A small image captioner, trained from scratch: 21.5M parameters, decoder norm layernorm.
Rows from block 2 of the image encoder of a small image captioner, named by matrix and row number. Rows with one number belong to one neuron. Each number is 128 + 24 x the weight over its row's rms, rounded and kept within 0 to 255. All counts start at 0. Numbers have three digits each.
Before each neuron's rows are labels from the 100 images, of 14976, where the neuron reaches its highest value: "strongest on" is what is common among them. Only what is clearly more common there than usual is listed. The data: photos of plants and fungi (iNaturalist). In brackets: how many of the 100.
# fc1: MLP up (encoder.blocks.2.mlp.fc1.weight, 576x192), inputs 0-95
# fc2: MLP down (encoder.blocks.2.mlp.fc2.weight, 192x576, transposed), outputs 0-95

strongest on: order Caryophyllales (41); family: Cactaceae (39)
fc1.282:118144140160130152121098132155149092126119125104123126156074182151138142119129142093149135080133121161182120161141129159126145172137079124126118152165196121142112119141124133131132124098166122135154179115104111127135137129164131129107135174127164137143123073165160117060148143097119147118
fc2.282:153126125084125131134150120141090112175124122151134172155145152109126145142139104096088146139087118132125114123124097094109141083166116107118114130109127126153136111108125129099111138157172167133127096136145138097124095172128133138122134138154114091108127128164106121135153134085140156114

strongest on: class Liliopsida (29)
fc1.0:117127102107149123116188098129113098130123099114131127155117161104121086138140100124114131136126112125098184136143145130125119109147138128091122101150093150125128133109144120122187141126156135083137125150122134127158156108091172135095147087162118173116117132123127177147159123078086128078
fc2.0:093098136103162140118179132105136141129132129119129063131112110123135066125114118160140160132134091137125122114119136109151124105132113133141091106109123073154117067110106097090169133136170091099118158119102106090154163140149129145130170122108119098138121114098101086148143130101072122135

strongest on: order Caryophyllales (26); family: Cactaceae (26)
fc1.363:156100161109144073135156124132161114092121084146117093151110097105159110096114138132134173139178160130146098168129149173147170105126096087160119127105121117117124118090094117099127129141081108158126093123152132145094140115132133133101178127132116122135162132144112122100135123146141127161
fc2.363:142119094112154099164124176131136154114160105106154129104143156118123130127123111149098111139106141118146152159093135132118123085136166140114170108126092168120131138147160176153101159125142111084133133080160166141153135106114144105155094114091130096083152113110136132121098157168134110144

strongest on: order Asterales (28); family: Asteraceae (28)
fc1.405:125172132094171192103132176101154107142118128165128079114123132107144144152179151159103106121153137173143156156128125102164140122129142118128115104091098105151109114142147128074108125152174153099137144138158138094133111087142156172144162120122122117132133131167136089136098135169165105181
fc2.405:092142110127106083125133151101145115111119155121123132107121170141149085167124127111151127145147122118097123128104129161124069124108113164085099117151121137124090119086151124139095143090202115119149163105105110129103147124148184136149139085117142063136152067132131088155152102188123150126

strongest on: order Caryophyllales (42); family: Cactaceae (37)
fc1.248:117145127184095094144106110165153111094112126113117139119152114151147171131144103087121144172106127167106162116128138102111108148127096151160103111153137132130113156154054118155124121139112122118143153120162122118142167131129122162152101128149170098146102110172144134087137145154146127139
fc2.248:129153103165147124134108131166123114151152104130135208144137151128153136083150132160127099153100102099158121128094113101132140109131105122127143142151107160150085172116131160152110133157132117091120124090185101130109092169131127107142103147176124138126118144154144130178109096138183102117

strongest on: order Caryophyllales (39); family: Cactaceae (37)
fc1.169:147179149153150119129076102078156090157096134165150094112110129109086114157140144100146147151104128165156071119122142146115097140064104093118165145139106134159107097195129135147151121153108102133130148149102129119146147115145121089131137134162110135135071145144124102095151147132126136122
fc2.169:129124101098135077129127121156152152135106127100141115123078157137086110167169139112128132136086107118117123129157116125134126104117099139155156161119128117144137159168128153098167155147088140139124141091115082128113184136130118135117144148123108167122124149162129116106090138145178127107

strongest on: order Caryophyllales (25)
fc1.170:153168130108143099062149127129130103126108159108103137096173135135095066166086084122111152122127097098118116095125111127123124076165142125111146104126122116121170131150157164110154112165140126112128137108120107086123141082146169174117112130175149098160159114142082129178120111168126139099
fc2.170:133120123131110120158117124104107097126129110102109100119169142140143112114122062128134142144133158121154162128183141161140095160126117123150122091128084155122104150152167093143132147124096146130115142128130126144122171083144120103136112141128162156098099115129119124120103111128139131128

strongest on: order Caryophyllales (36); family: Cactaceae (33)
fc1.395:150133123118136113147098127133128093122088076095106113150124159115147124134107111104149136143157123120119120122125118107147072149123113130146144114100140136147141129115093125147098151142097107143121115122066151153100091123107133150068123144134122109103112170133131113123126174083131114125
fc2.395:130101127152148105110138174165122154111122124097148106146120127132137074141135098145132135133095100129112112115148137089121092083103135099142136141085120175102167166102118138133145090103132146076157136107132088087097142125129125148094163092133102105147139121117132132121127097153146160086

strongest on: order Fabales (25); family: Fabaceae (25)
fc1.246:163134109098139136129140120129176105087149149111110065086132203128125107103160119131125105095149164106138127132159168156143117115089094118140155112128102093093142124119114176139144174126104102175131155139105086128086136123142139122142106143133129128115171100103146097165143102134160145141
fc2.246:151144161119123118091157115142125140139144147172121090121115116097122094123135132097142130150122123141139132113107164115178104101077155118136101138080133140162125098143166166098177138127159134088124157115116102120142178155126083108136132121106148125103127137144116135152127093133118109118

strongest on: order Asterales (30); family: Asteraceae (29)
fc1.455:158129117123073108131149158126142125111115119137157123140140128131112147154098131139104135140131091115107144164125173121122146140159170117128095121142102147172157116110134129108062098125103143146089127129106075139156134126144102090116111106103129154177109158111157176119125104123111145168
fc2.455:124136114134116136165082121118132088148138111157159102108098111100137078128130088106162154135105098148109137122126143139132129142133144144152165132114158158103136180053113112152121138120060131129153123132114140119149157169146116127121111153130100126124142145112106129149119151172102132140

strongest on: order Caryophyllales (40); family: Cactaceae (36)
fc1.447:158143122133126153058081117173159131124119150122113097110122136133111126138114116132168168118118156146109135107161157117155173128111136153155105098176110129133155114117127160147112141121161156129169107122162143103122146157108082134101156170144132116161143118157102118093107141082116125114
fc2.447:143154134190124129150135102112163148121166117122167174107171111105125131131137094118147120109093128078144142149157121121158098123147123098073108114127152135143110108121100080092142116106156129141099069139111129113105126118133152157155104170125134139128097130133130108148157122143156123127

strongest on: class Liliopsida (29)
fc1.561:118146116137145125137122103133145151121140118179136125156111104142140118129127136117129154157113110127150187134083161100095132141095116140111129101130165128057143104173151086175123125151143149120128113148130126158155167124158105126114139096151080114137109089203108119147130134089132158156
fc2.561:150106132097104144126107095110178125156126138138109148123093134142142152136154160109103139118126159158107130106122136171084109099143123131130126110143146072122128111158117154130117151127063118117141134121132107115106109132126141130113097108097129106090129179156134138160136150125123139134

strongest on: order Caryophyllales (33); family: Cactaceae (27)
fc1.155:072103072135088129086153178139105120157128106132163151129117153121132133138139114116124118127134127155173140112107166115178128153118114138096115197153160149119137139120139137144089139123143082133153180126168128141164144162137116151144140143138162141104118121122155073118153095144115125111
fc2.155:166123093131129132112156132113174120142123100131116130150131171097115161146093111136141115149165123116121117133146147150096124084122140170138135098075160120116155103076131122106125143131156089119122125104123184097144095120124131149115130129120137090146119169133094136141134141126135155132

strongest on: order Caryophyllales (32); family: Cactaceae (31)
fc1.322:087069131116113108103115172170168114134107102132145166135115138142103122117144118129117174122147130136154134128139130117156125138117134175152096184168115110184105132102099095122138147113085152130166195116182163134116166156103113137122095124161119174115128109091132102161120096143101121093
fc2.322:111129107157130162122126137172081109183132114114118164132094146133130072127122110152155150115195110089142109120123130072125148108144117124154090146120175118124159163121125118149107129123131098100168117159136166139176105144100122143143092103109122114155137104090147151154116118125120115118

strongest on: order Caryophyllales (30); family: Cactaceae (27)
fc1.179:151138096161155131115104178142113123122088136137142135110108174141129117116099134124165175112147130147138103082103147155133166142122118118110097140138114116131120114139125176103085128137089151174122144100113124084129151145147160167151152150099154137101153105110126128097093091126114079114
fc2.179:168153124129119143102151169139103119133134145098097112138138157149082112138144112121154113152138134119125169140147136115139114178154137096131112105118125108150147153135088104111122131129093114099133150097076110118109155166174125108168151133089129138124127141123105115114164078111128088134

strongest on: order Caryophyllales (25)
fc1.125:107119109071115091102160145121139116101132105191146121123123100100161116153127178110078153134099118125151104135147133143095147121154122120095151080139155130111168172114191126169133138118149100115102104083128145104126152149126125140085124140135161087099159127152168117099121105136108121119
fc2.125:159131110163152159137168162077112153159138147151080105142155154128138115113110133124129102137148149081117144148138163159148148118123143130140113103151139189099123174131096094104139079133159110190128089110133158141131160098078131140153148113148118101114117143146123139085176083127132109158

strongest on: order Asterales (27); family: Asteraceae (27)
fc1.573:113116162107144193153130109105091149139141129112103106142096123101112115105126077127127136143101143161104150115120155183079131123163119080127130141124139139108169153098119173132142101128154144124111088102101134116091127084122127161128122118119122114112126136131168121148126149176109101136
fc2.573:125132128148122150086101125130149142126132151121174113134131125133122117138121190116131113164132136149130122161097131124147139118148140175068125122105148142150139121140121100171116120147140123192096171120121111124114130090160121113079148170134113103122127104109139148121109149134112111121

strongest on: order Caryophyllales (36); family: Cactaceae (34)
fc1.350:132087075093150104107111109154135086109074151143102083127123160082116125135162139118129122120092129102114104181104124151115131155094096099128147141090122155108106158133127113168097104159125132140117155168105118147107139141133090133119140126157139112131139126131134127131115087112131133147
fc2.350:137118114124168104153157127125096173088150146123126151095093116113141131170137102149094148096103097145129102100160170095136111159129124109158164143151094126164166141147111119102122144117149149129166132109111142120134153154110153163142077139131128103111073140156126160129130141118160147156