From a checkpoint of a small image captioner: encoder num experts 32, trained on photos of plants and fungi (iNaturalist).
Rows from block 2 of the text decoder of a small image captioner, named by matrix and row number. Rows with one number belong to one neuron. Each number is 128 + 32 x the weight over its row's rms, rounded and kept within 0 to 255. All counts start at 0.
After each neuron's rows are labels from the 100 texts, of 14976, where the neuron reaches its highest value: "fires on" is the input token at the peak. Only what is clearly more common there than usual is listed. The data: photos of plants and fungi (iNaturalist).
# fc1: MLP up (decoder.blocks.2.mlp.fc1.weight, 1920x320), inputs 270-319
# fc2: MLP down (decoder.blocks.2.mlp.fc2.weight, 320x1920, transposed), outputs 270-319

fc1.39 [113 165 114 105 141 129 156 124 129 171 179 138 127 154 102 155  73  76 134 120 125 110 159 122 131 151 116 109 109 117 146 161 102 153 159 151 142 215 114  85 148  95 163 110 123 147 169  75 121 177]
fc2.39 [169 123 116  94  92 118 115 140  71 166 152 159 108 142 118 105  98  77 128 144  78 139 138 150  97 163 146  93 132 135 113  76 133 149 135 159 148 151 108 171 155 124 131 140 143 102 148  91 101  91]
fires on: "family"; "-"

fc1.366 [149 198 115  49  96 102 129 141 103 133  91 119  84  83 127 164 110 216  94 128  95 178 162  36 102  95 130 137 139 110 101 133 184 132 148 156 122 137 142 134 146 145 134 162 141 121  92 139 131 126]
fc2.366 [170 107 113 178 159  88 112 151 161 118  96 100 132 102 126 101  64 224 136 130 125 161 140  60 104 133 149 159 153  99  77 165 155 143  95 111  62 153 137  93  84  97 151 116 122  77 118 131 171 120]
fires on: "("

fc1.434 [170 113 121 112  84 152 138 139 135 154 135 111 141  91 136 107 154 141 151 204 182 104 142 134 140 117 117 133  89 144 133  68 120 155 118 112 170 135  93 135 141 124  94 134 142 135 167  77 112 119]
fc2.434 [108 128 101 134 149 137 149 116 162 101 128  83 153 102 136 119 102 183 184 139 125 116 108 124 171  76  86  87  78 149 170 131 115 127 152 144 146 135 109 176 143 120 194 136 142 181  92 140 100 151]
fires on: ","

fc1.250 [172 168  89 140 100 112 115 126 158 118 127 110 126  66 157 131 140 155 126  84 121 166 148  96 159 154 171 101 157 106  87  98  78 144 117 153 128 124 159 130  74 114 135 101 105 147 188 137 130 135]
fc2.250 [104 142 119 153 135  93 127 117  99 159 112 150 152 205 168 127 121 179 122 153 107 119 177  96 176 123 116  76 163  82 154 108 116 118 135 111 139 151 148 109 174 120 133 126 129 160 137 178  79 148]
fires on: "family"

fc1.553 [173 131 173  80 106 162 136 108 138 177  77 163 189 121 116  60 135 155  63 180 137 157 199 161 132 148  85 149 119 182  85 136 118 177  82 155 143 143 129 160 191 147 121 142 139 168 138 131  75 144]
fc2.553 [150 138  96 182 160 130 134 106 122 194 126  99 125 116 114 102 137 149  97  90 149 215 143  96 188 152 139 110  63 178  86 108 175 193 194 132 112 145 150 143  94 150  94 159  84 118 135 131 173 155]
fires on: "family"

fc1.34 [112 179 115  85 197 154 157 130 195 113 104 134 118 156  94 115 193 207 113  83 146 130 129 129  82 128  81 121 141  99 134 148 102  86 146 134 164  88 149 113  70  77 126 121 179  96 139 122  99 131]
fc2.34 [149 116  78 176 152  88 164 153 114 136 145  82 151 152 115 138 119 169 144  85 180 116 129 124 156 138 140 132 117 123 120 191 121 136 113  94 191 128 108 127  92 151 144  93 137  91 104 170 200 143]
fires on: "family"

fc1.503 [127  82 205  96 167 130 101 159 137 133 115 140  68  90 150 159 144 121 128 150 157 131 161 131 168 137 130 113 145 115  94 122  92 140 154  98 112 105 113 131 126  89  98 166  78 126 112 161 151 125]
fc2.503 [117  89  89 122 165  49 137 125 109 162 140 148  98 111 160  69 133 126 170 174 153 192 179 144 124 150 136 148 209 109 107  96 138 134 157 132 158 118 172  79 106  92  84 136 117 127 109 110 140  92]
fires on: "order"

fc1.760 [131  96 169 165 167  83 117 193 126 105 145 128  99 146 123 146 124 126 117 120 207 125 145 110  84 140 148 149  71 159 111 147 118 156 104 129 110 117 143 146  93 147 140 111 109 106 151 176 153 166]
fc2.760 [110 127 102 139 153  73  66  85 176 133 170  81 105 180 153 107 109 130 147 162 117 136  90 100 118 127 113 172  93 136  91 126 128 186 127 133 135 109 122 192 127 203 184  65 127  99 151 140 117 207]
fires on: "order"; "-"

fc1.604 [176 146 123 129 116 127 146 138 109  93 169  94  71 135 162 129  45  91 152 184 144 161  69 127 149 169 152  87 160 130 159 120 200  90 152 128 154 102 169  94 111  87 148 126 101 140 121 142 127 126]
fc2.604 [ 90 113  99 110 155  91 105  98  74 113 150 114 127 126 112 106 101 121 178  71 117 140 204 143 174 159 125 123  83 102 171  91 128  83 120 176 174  91 115 144 103 120 132 137 111  97 147  99 166 108]
fires on: ")"

fc1.131 [152 127 131 120  99 139  90 117 100 125  99 156 178 142 180 147 136 145 144 186 110 140 169 140 132 159  86 148 102 153 109  96 122 135 152 181  95  95  51 163 107 133 122 134 175 112 125 144 115 130]
fc2.131 [175 132 145 136 100 144 173 132 120 184  85 162 104 134 107  53 115 155 150 142 106 114  89 142 161 209 125 114 141 166 141 120 130  26  98 128  80 163 176 108 136 121  77 142 108 139 100  96 105  93]
fires on: "family"; "dryad's"

fc1.294 [ 94 117 111  97 151 103 198 179 194 106 164 148 152  98 105 173 122  99 122 143 130 134 205 142 105  98 182 165  97 140  67 177 107  79 157 138 109  66 170 158 124 159 117 136 126 146  95 217 156 114]
fc2.294 [154 119  76 146 132 198 143 151 162 134  63 100  76 107 107 155 159  79 122 158  97  89 175 134 106 142 144 159 152  94 113 113 160 124 141 107 124  88 112 142  64 137 105 140 141 220  76 138 106 115]
fires on: "("; "-"

fc1.7 [112 157 146 103  74 147 126 125 141 103 113 129  95 131 141 136 122 183 149  86 110 122 131 139  87 136 148 116 143 165  98 113 111 136 126 139  97 115 129 144 151 152  90 136 140 121 153  90 142 144]
fc2.7 [100 139 128 164 144 122 138 128 137  82 144 148 163  68 156  42 109 162 106 156 177 107 101 137 189 122 118  98 117 117 163 118 135 116 109  98 114 119 115 179 169 182 155 134  90  65 172 145 121 159]
fires on: "("; "cornus"; "erigeron"

fc1.610 [156 179 166  85 135 200  91  81 105  94 117 148 137 166  64 119 170 129 101 150 110 145 148 146 150 115 154 156 152  49 121  95  84 103 103 153 125 129 181 100 175 114 149  53 146 134 147 150  64 110]
fc2.610 [155 106 175 170 162 131 117 124  74 110 111 144  95 143 115   0 145 129  84  88 201 145 136  83 102 139 128 149 122  99 128  97 114  99 115 126 149 157  85 106 139  90 100  92 155 103 116 117 126 116]
fires on: ","

fc1.151 [148 123 162  68  91 124 138 101  79 108 148 104 166 103 108 137  94 147 142 130  83 185 197 119 169  96  86  78 119 158 167 172 100 104 169 115  99 136 115 133 128 164 118 145 132 177 143 174  80 129]
fc2.151 [ 92  88  93 123 121  95 132 102  53 105 173 118 156 127 117  79  83 167 129 144 120 153  78  67 158 143 103 117 107 153 143 126  94  93 143  53 116 120 119 130 198 105 131 152 113 186 131 212 112 145]
fires on: "order"

fc1.334 [ 88 158 149 158 148 104 127 131 153 108 150 127 184 138 117 140  95 148 125 128 174  60 104 156 202 111 103  89 105  95 146 156 117 111  68 132  52 132 108 125  66 167 113 155 153 132 153 179 109 134]
fc2.334 [176 141 175 143 124 104 137  88  82  58  58  47 138 171 153  65 112 128 146 103 190 120 130 110 108 147 127 144  90  86 135 160 118 147 109 137 127 128 146 143 117 107  98 123 119 153 164 172 193 176]
fires on: "class"; "late"; "-"

fc1.670 [ 84  93 205 162 134 145 168 107 119  90 166  84 156 113  88 186 148 145 135 182 112 101 145 157 134 165 123 111 131 120 163 117 141 137 113 103 111 136 150 126 154 219 142 117 124 136 126 133 177 114]
fc2.670 [ 93 143 101 108 185 119 146 130 171 157 142 123 124 125 119 147 134 154 153 133 101 121 156 141 109  78 105 128 171 114 117  89 137 158 141 132 140 143 149  66 176 163 131  68 149  77 117 108 136  82]
fires on: ","; "lawyer's"

fc1.473 [104 110  95 120 122  94 101 122  97 107 165 132 108 167 176 121  76  50 176 104  97 190 146 157 141 136 128  93 111 163 171  89 128  72  84 163 211 161 161 114 156  96 156 156  88 137 115  88 117 147]
fc2.473 [119 121 136 138 127 159 140 146  94 118 121 126  76 177 151 159  89 104 147 128 124 155 150 122  83 173 171 180 148 101 130 101  79 141  79 189 132 100 136 152 141 163 168 126  85 174 132 162 106  96]
fires on: ")"

fc1.105 [107 155 108 105 138 112 137 109  83 155 168 101 115 205 140 122 109  95 149 131 141 182 216 116 139 173 147 113 115  85 192  59 137  83 127 173 177 141 164 146 167  79 159  80 164 134 105  52 108 210]
fc2.105 [115 131  69 135 149 122 137 116 150 103 117 122 109 197 146 140  84  49 111  70 109 147 154 165 120 162 110 121 153 121 195 142  56 129 128 164 128 136 141 117 108 129 100 138  93 117 167 110 121  88]
fires on: ")"; "fabaceae"

fc1.431 [100 160 110  86 145 131 151 109 147 126 121 145 124 114 161 114  99  55 146 152 141 130 177 100 153  93  93 125  34 181 151  77  75 119 120 152 160 151 175 129 133  85 159 141 100 129 132  77 123  96]
fc2.431 [109 100 103 130 103 121 110  56  57 120 124 164 203 185 101 155 115  23 106 126 109  82 152 143 105  96 118 155 148 126 143 121 119 132 108 140 133 142 120 181  56 117 155 118 104 121 151 175 102 138]
fires on: ")"

fc1.608 [ 98 120 126  92 147 114 150 114 163 104 117 186  57 148 164 106 139 120 115 191 139 165 151 114  90  93 154 155 186  95 164  79 133 111  90 171 150 120 187 155 128 159 160  67 116 119 131 159  75 135]
fc2.608 [163 143 122 167 183 105 184  89 112 192 153 104 140  96 121 146 118 134 150 110 181  85 125  66 150 149  95 129 148  42 136  52 151 115  50 118 115  99 114 128 126 152  91 111 135 129  94 136 128 104]
fires on: ","

fc1.738 [124 163 110 168 110 168 125 135 162 158 157 185  97  90 119 148  92 136 155 120 101 103 137 127 114 133 129  95 185 106 123 116  88 134 100 179 126 150 151 164 107 132 166 118 105 103 117 136 130 101]
fc2.738 [107 109  78 148 163 111  52  97 140  94 209  51 126 117 110  98  78 143  81 213 135 101 170 182 116 180  91 105 147 136 133 133  91 102 147  79 158 119 139 101 131 129 173 190 129 179 104 182  74  71]
fires on: ","

fc1.711 [137 144 127 116  85 106 104  93 133 144 172 122 139 104 154 117 155 133 142 158 124  86 118 135 123 142 119 121 172 132 134  53 206  88 147 103 102 140 116  57 154  99  60 106 103 170 160  81 106  92]
fc2.711 [101 147  87 129  75 113 109 115 196 152 147 123 178 135 115 116  89 147  92 151 160 116  88 103 146 149 113 152 150 104 151 129 153 123 104 108  98 107 122 199 145 153 111 140 184 160 100 134 104 148]
fires on: ","

fc1.310 [112 122  85 117 106 138 133 120 142 113 180 181 158 135 179 177 137  36 140 161 155 124 132 109 113 153 100 113 120 154 139 115  77 125 152 146 170 138 154 128 166 137 170 164 122 173 107 110 111 156]
fc2.310 [112 138  79 133 117  86 137 111  67 170 155 136 123 124 140 133 106 155 153  80 141  68 180 136 111 178 107  94 112 132 130  89  90 109  78 182 163  88 127 127 171 140 135 109 159  75 113 101 125 137]
fires on: ")"; "english"; "-"

fc1.165 [140 146 123 129 135 134 182 203  97 157 193 184 107 167 126 136  90 116 163 128 123 140 110 160 156 179 106 101 120 124  96 100 163 124 127 139  75  77 102 102 155 141 178 113  65 151  90 151 108 190]
fc2.165 [105  98 167  88 159 152  92 103 107 200 116 131 164 191 175   5 112 121  57 117 116 107 109 143 124 150 106 165 117 156 139  93  73  65 168 192 163 124 106 133 124 160 186 163 143 112 162  83 156 149]
fires on: "order"

fc1.727 [100 136 111 132 141  94 107 100 115 136  77 116 156 116  93 153 147 131 152  99 155  87 139 136 165 124 165 151 184 125 142  89 118 104  95 139  84  79  92 142 104  92 156 124 168 150 137 113 137 119]
fc2.727 [153  73  89 166 136  96 142 111 101 116 123 139 138 148 162  12 181 112 116 103 168 131  99  95 167 119 143 146 157 159 115 108 125   0 104 165  67 141  90 110 145 144 129 136 123 153 151 125 185 126]
fires on: "class"; "ageratina"; "toxicodendron"

fc1.387 [138 170 125  77 106 149 151 101 166  94 100 108 162 190 117 120 148 163 138 113 130 133 156 146  56 120 153 140 131 122 255 101 116 148 163 124 157 129 181 152 105 154 172 112 152 134 204 156 158 106]
fc2.387 [164 133  96 124 180 110 136 108 174 189  83 100  81 143 127 170 146 168 103  54 116 120 154 123 170 149 128  82  80 115 118 155 131 130 113 149  88  97 118 110  82 177 120  81 101  80 166  89 155 155]
fires on: "family"