Weights of a small image captioner.
Model: 21.5M parameters, 48-pixel images, encoder arch vit, encoder norm layernorm, encoder activation relu, encoder moe top_k, encoder num experts 32, encoder patch size [8, 8], encoder layers 16, encoder width 192, decoder norm layernorm, decoder activation squared_relu.
Training: soap at rate 0.0014, batches of 48.
Data: trained on photos of plants and fungi (iNaturalist), 22605 training examples, 9.8 epochs.
Rows from block 4 of the image encoder of a small image captioner, named by matrix and row number. Rows with one number belong to one neuron. Each number is 128 + 24 x the weight over its row's rms, rounded and kept within 0 to 255. All counts start at 0.
Before each neuron's rows are labels from the 100 images, of 14976, where the neuron reaches its highest value: "top examples" is what is common among them. Only what is clearly more common there than usual is listed. The data: photos of plants and fungi (iNaturalist).
# fc1: MLP up (encoder.blocks.4.mlp.fc1.weight, 576x192), inputs 144-191
# fc2: MLP down (encoder.blocks.4.mlp.fc2.weight, 192x576, transposed), outputs 144-191

top examples: order Asterales; family: Asteraceae
fc1.150 [171 137 118  84 146  99 122 100 161 116 100  98 136 145 110 163 114 138 136 139 111 131 127 142 130 112  94 136 159 167  93  93 105 118 104 137 139 125  95 129 116  80 147 176 114 156 119 107]
fc2.150 [164 126 157 124 120 114  89 131 116 159  85 152 149 123 139 137 173  89 123 115 142 110  79 136 124 132 144 107 108 138 151 108 114  80 143 157 120 134 119 133  96  88  89 165 130 156 158 117]

top examples: order Asterales; family: Asteraceae
fc1.184 [149 113 129 125 155 120 166 102 129 143  91 144 150 141  97 191 123 141 126 171 116 155 137 111  83 149 122 159 128 141 112 160 137 129  90 141 112 111  97 132  77 140 147 131 125 152 108  65]
fc2.184 [172 142 162 133 123 173 111 130 115 165 142 101 149 119 141 102 146 132 125 126 141 124 126 113  92 132  94 116 119  91  68 133  61 101 123 145  99 143 147 116 114 115 129 107 166 138 144  97]

top examples: order Asterales; family: Asteraceae
fc1.104 [139 119 171 143 150 128  68  75 140 151 124 128 114 129  74  97 155 145 100 171 124 149 168 156 162 141  86 160 153 177 123 184 157 107  97 124 114 107 101 113 128 130 131 117 129 161 149 146]
fc2.104 [138 119 119  79 122 175 113 133  80 179 121 123 131 141 128 155 106 100 102 110 145  99 144 118  73 137 150 105 131 117  79 139 110 121 106 137 118 165 135  96  87 121 160  99 133 181 120 125]

top examples: order Caryophyllales
fc1.181 [104 132 113 132 128 138 146 116 109  80 143 201 151 120 120 100 111 110 111 137 116 136 137 172 101 107 117 123 125  50 157 118 119 171 103 136 114 125 149 126 104 102 117 135  81 127 150 121]
fc2.181 [ 99 172 143 145 100 132 139 159 123 122 153 113 127 135 138 111 105  86 103 148 106 180 147 133 122 109 163 128 141 117 129 135 140 162 135 131  85 124  83 132 122 120 115 126  79 158 155 162]

top examples: order Caryophyllales; family: Cactaceae
fc1.410 [129 158 119 179  92 119 107 104 184 149 114 109 124  92  57 110 142 133 139 152 127 101 142 165 109 114 144 135 138 151 115  62 148 151 122 125 121 116 125 122 142 111  83 113 141  97 132 123]
fc2.410 [ 99 162 153  93 123 112 165 132 132 135 119 155 112 143 134 139 184 162 156 112 150 166 141 119 152 121 119 146 113 122 147 124  91 139 117  91 103 114 137  84  91 108 132 186 155 145 134 114]

top examples: order Caryophyllales; family: Cactaceae; text has "cactus"
fc1.293 [124 116 115 117  82 160 133  69 145 102 139  85 100  97 151 124 121 124 130 106 142 137 111 150 120 126 125  80 115 121 133 115 160 124 160 147 147 101 149 152 111 148 120 139 119 145 177 133]
fc2.293 [141  99 151  91 149 154 151 131 128 102  57 145 122 118 136 135 118 108 171  92 159 142 120 105 126 130 106 132 143  90 104  99 109 139 129 193 141 123 126  85 130 166  92 136 152 147 138 144]

top examples: order Caryophyllales
fc1.207 [153  71 114 116 116 120 120 156 124 156 150 120 144 136 146 107 116 137 134 107 108 144 187 150 139 126  57 140 117 153 137 121 166  87 139 104  85 163 114 133 113 160 108  93 122 137 131 116]
fc2.207 [124 152 121  97 137 123 140 143 100 139 106 153 121 113 112 161 127  67 108 152 100 144 129 105 104 144 181 137 125 158 124 122 115 112 148 154 116 137 116  52 102 137  88 110 140 147 138  97]

top examples: order Caryophyllales; family: Cactaceae
fc1.497 [103 163 147 114 133 107 161 177 109 129  96 140  95 113 155 135 140 119 151 109 122 121 175 141 116  92 118 143 141  97 115  81 148 101 123 144 150 150 138 191 146 129 117 151 133 120 141 141]
fc2.497 [151 105 103 127 128 120 133 124 118 169 128 137 187 136 158 122 132 112 139 174 174 123 131 138  96 145 164 167 146 103 130 117 124 156 116 180 155 115 156 168 173 105 131 109 151 102 130 143]

top examples: order Caryophyllales
fc1.80 [113 150 129 145 118 121 117 118 102 169 111 136  92 108 116 166 192  85 125 153 151 105 117 125  96 127 109 135 126 103 148 140 138 131 147 145 131 148  89 139 109  55 132 101  81 152 117  95]
fc2.80 [105 152 139  96 173 136 127 124 134 127 113 114 143 165 185  99  89 136 137 165 109 128 100 126  71 125  65  99 133 108 151 117 152  98 136 183 126 179  75 111 118 117 156 145 105 142 118 145]

top examples: order Caryophyllales; family: Cactaceae
fc1.559 [115 136  73 167 111  73 157 149 101 122 160 174 134 154 134 122 174 136 115 122 161 103 149 114  95 143 109 106 147  70 122 109  73 136 132 102 131  91 140 137 103  90 125 120 156 123 124 139]
fc2.559 [153 126 139  90 104 154 121 138 149 125 136 127 103 110 143 133 107  89 134 182 159 119 149 124 143 104 169 134 142 122 120 104 166 124 143 122 113 125 110  84 113  83 149 120 106 132  96 103]

top examples: order Caryophyllales; family: Cactaceae
fc1.93 [137 144 138 120 153  97 156 106  98 109 103 105 111 125 113 164  83 110 125 115  80 122 107 153 137 112  76 145 155 133 145  96 107 142 121  79 135 135 148  95 129 155 123 132 125 102  99 139]
fc2.93 [135  91 118  98 113 136 134 132 148 156 134 107 110 112 107 153 122 154  86 120 128  90 129 147 148 127 142 134 145 165 144 195 166 106  89  92 101 132  67 122 117 134 152 168  91 146 125 143]

top examples: order Caryophyllales
fc1.325 [110 134 130 102 122  83 106 138  96 129 136 157 167  95 163 111 132 137 110 127 114  89 133 173 144 172  99 169 108 156 172 111 181  90 133 133 154 107 132 108 126 124 114 149 132 138 174 177]
fc2.325 [103 151 126 132 136 151  98 132 114 106 141 112  99  98 158 117 149 112 145 123 118  90  69 139  95 113 132 149 117 107 101  84 118 146 128 135  95 147 122  93 119 100 129 149 105 130  96 131]

top examples: order Asparagales; family: Asparagaceae; text has "yucca"
fc1.259 [113 156 123 105 144 152 109 142 128 167  93 135 131 103 135 140 119  83  81 127 145 150 106 126 106 139 128 143 132 127 161 171 139 170 126 109 132 137 141 128  96 138 172 191 138 116 124 114]
fc2.259 [131 136 166 120 141 156  68 103 155 124 153 136 124 131 139 151 120 193 135 125 130 119 160 120 158 154 132 161 139 129 101  98 161 134 140 103 191 154 152  99 100 142 145 145 158 123 139 119]

top examples: order Caryophyllales
fc1.287 [121 124  76 136 128 107 144 140 155 163 116 151 126 104 127 166 156 143 117 129  94 165 165 135 172 171 122 117 153 118 148 100 110 147 121  82 124 104 100 122 103 105 109 113 105 127 100 181]
fc2.287 [130  89 117 139  91  94 145 121 155 170 162  90  96 147 118 105  99 112 155 145 126 121 187 105 103 146 145 147 145 159 122 195 137 161 132 145 111  98  83 105 131 135 113 115 143 124 172 145]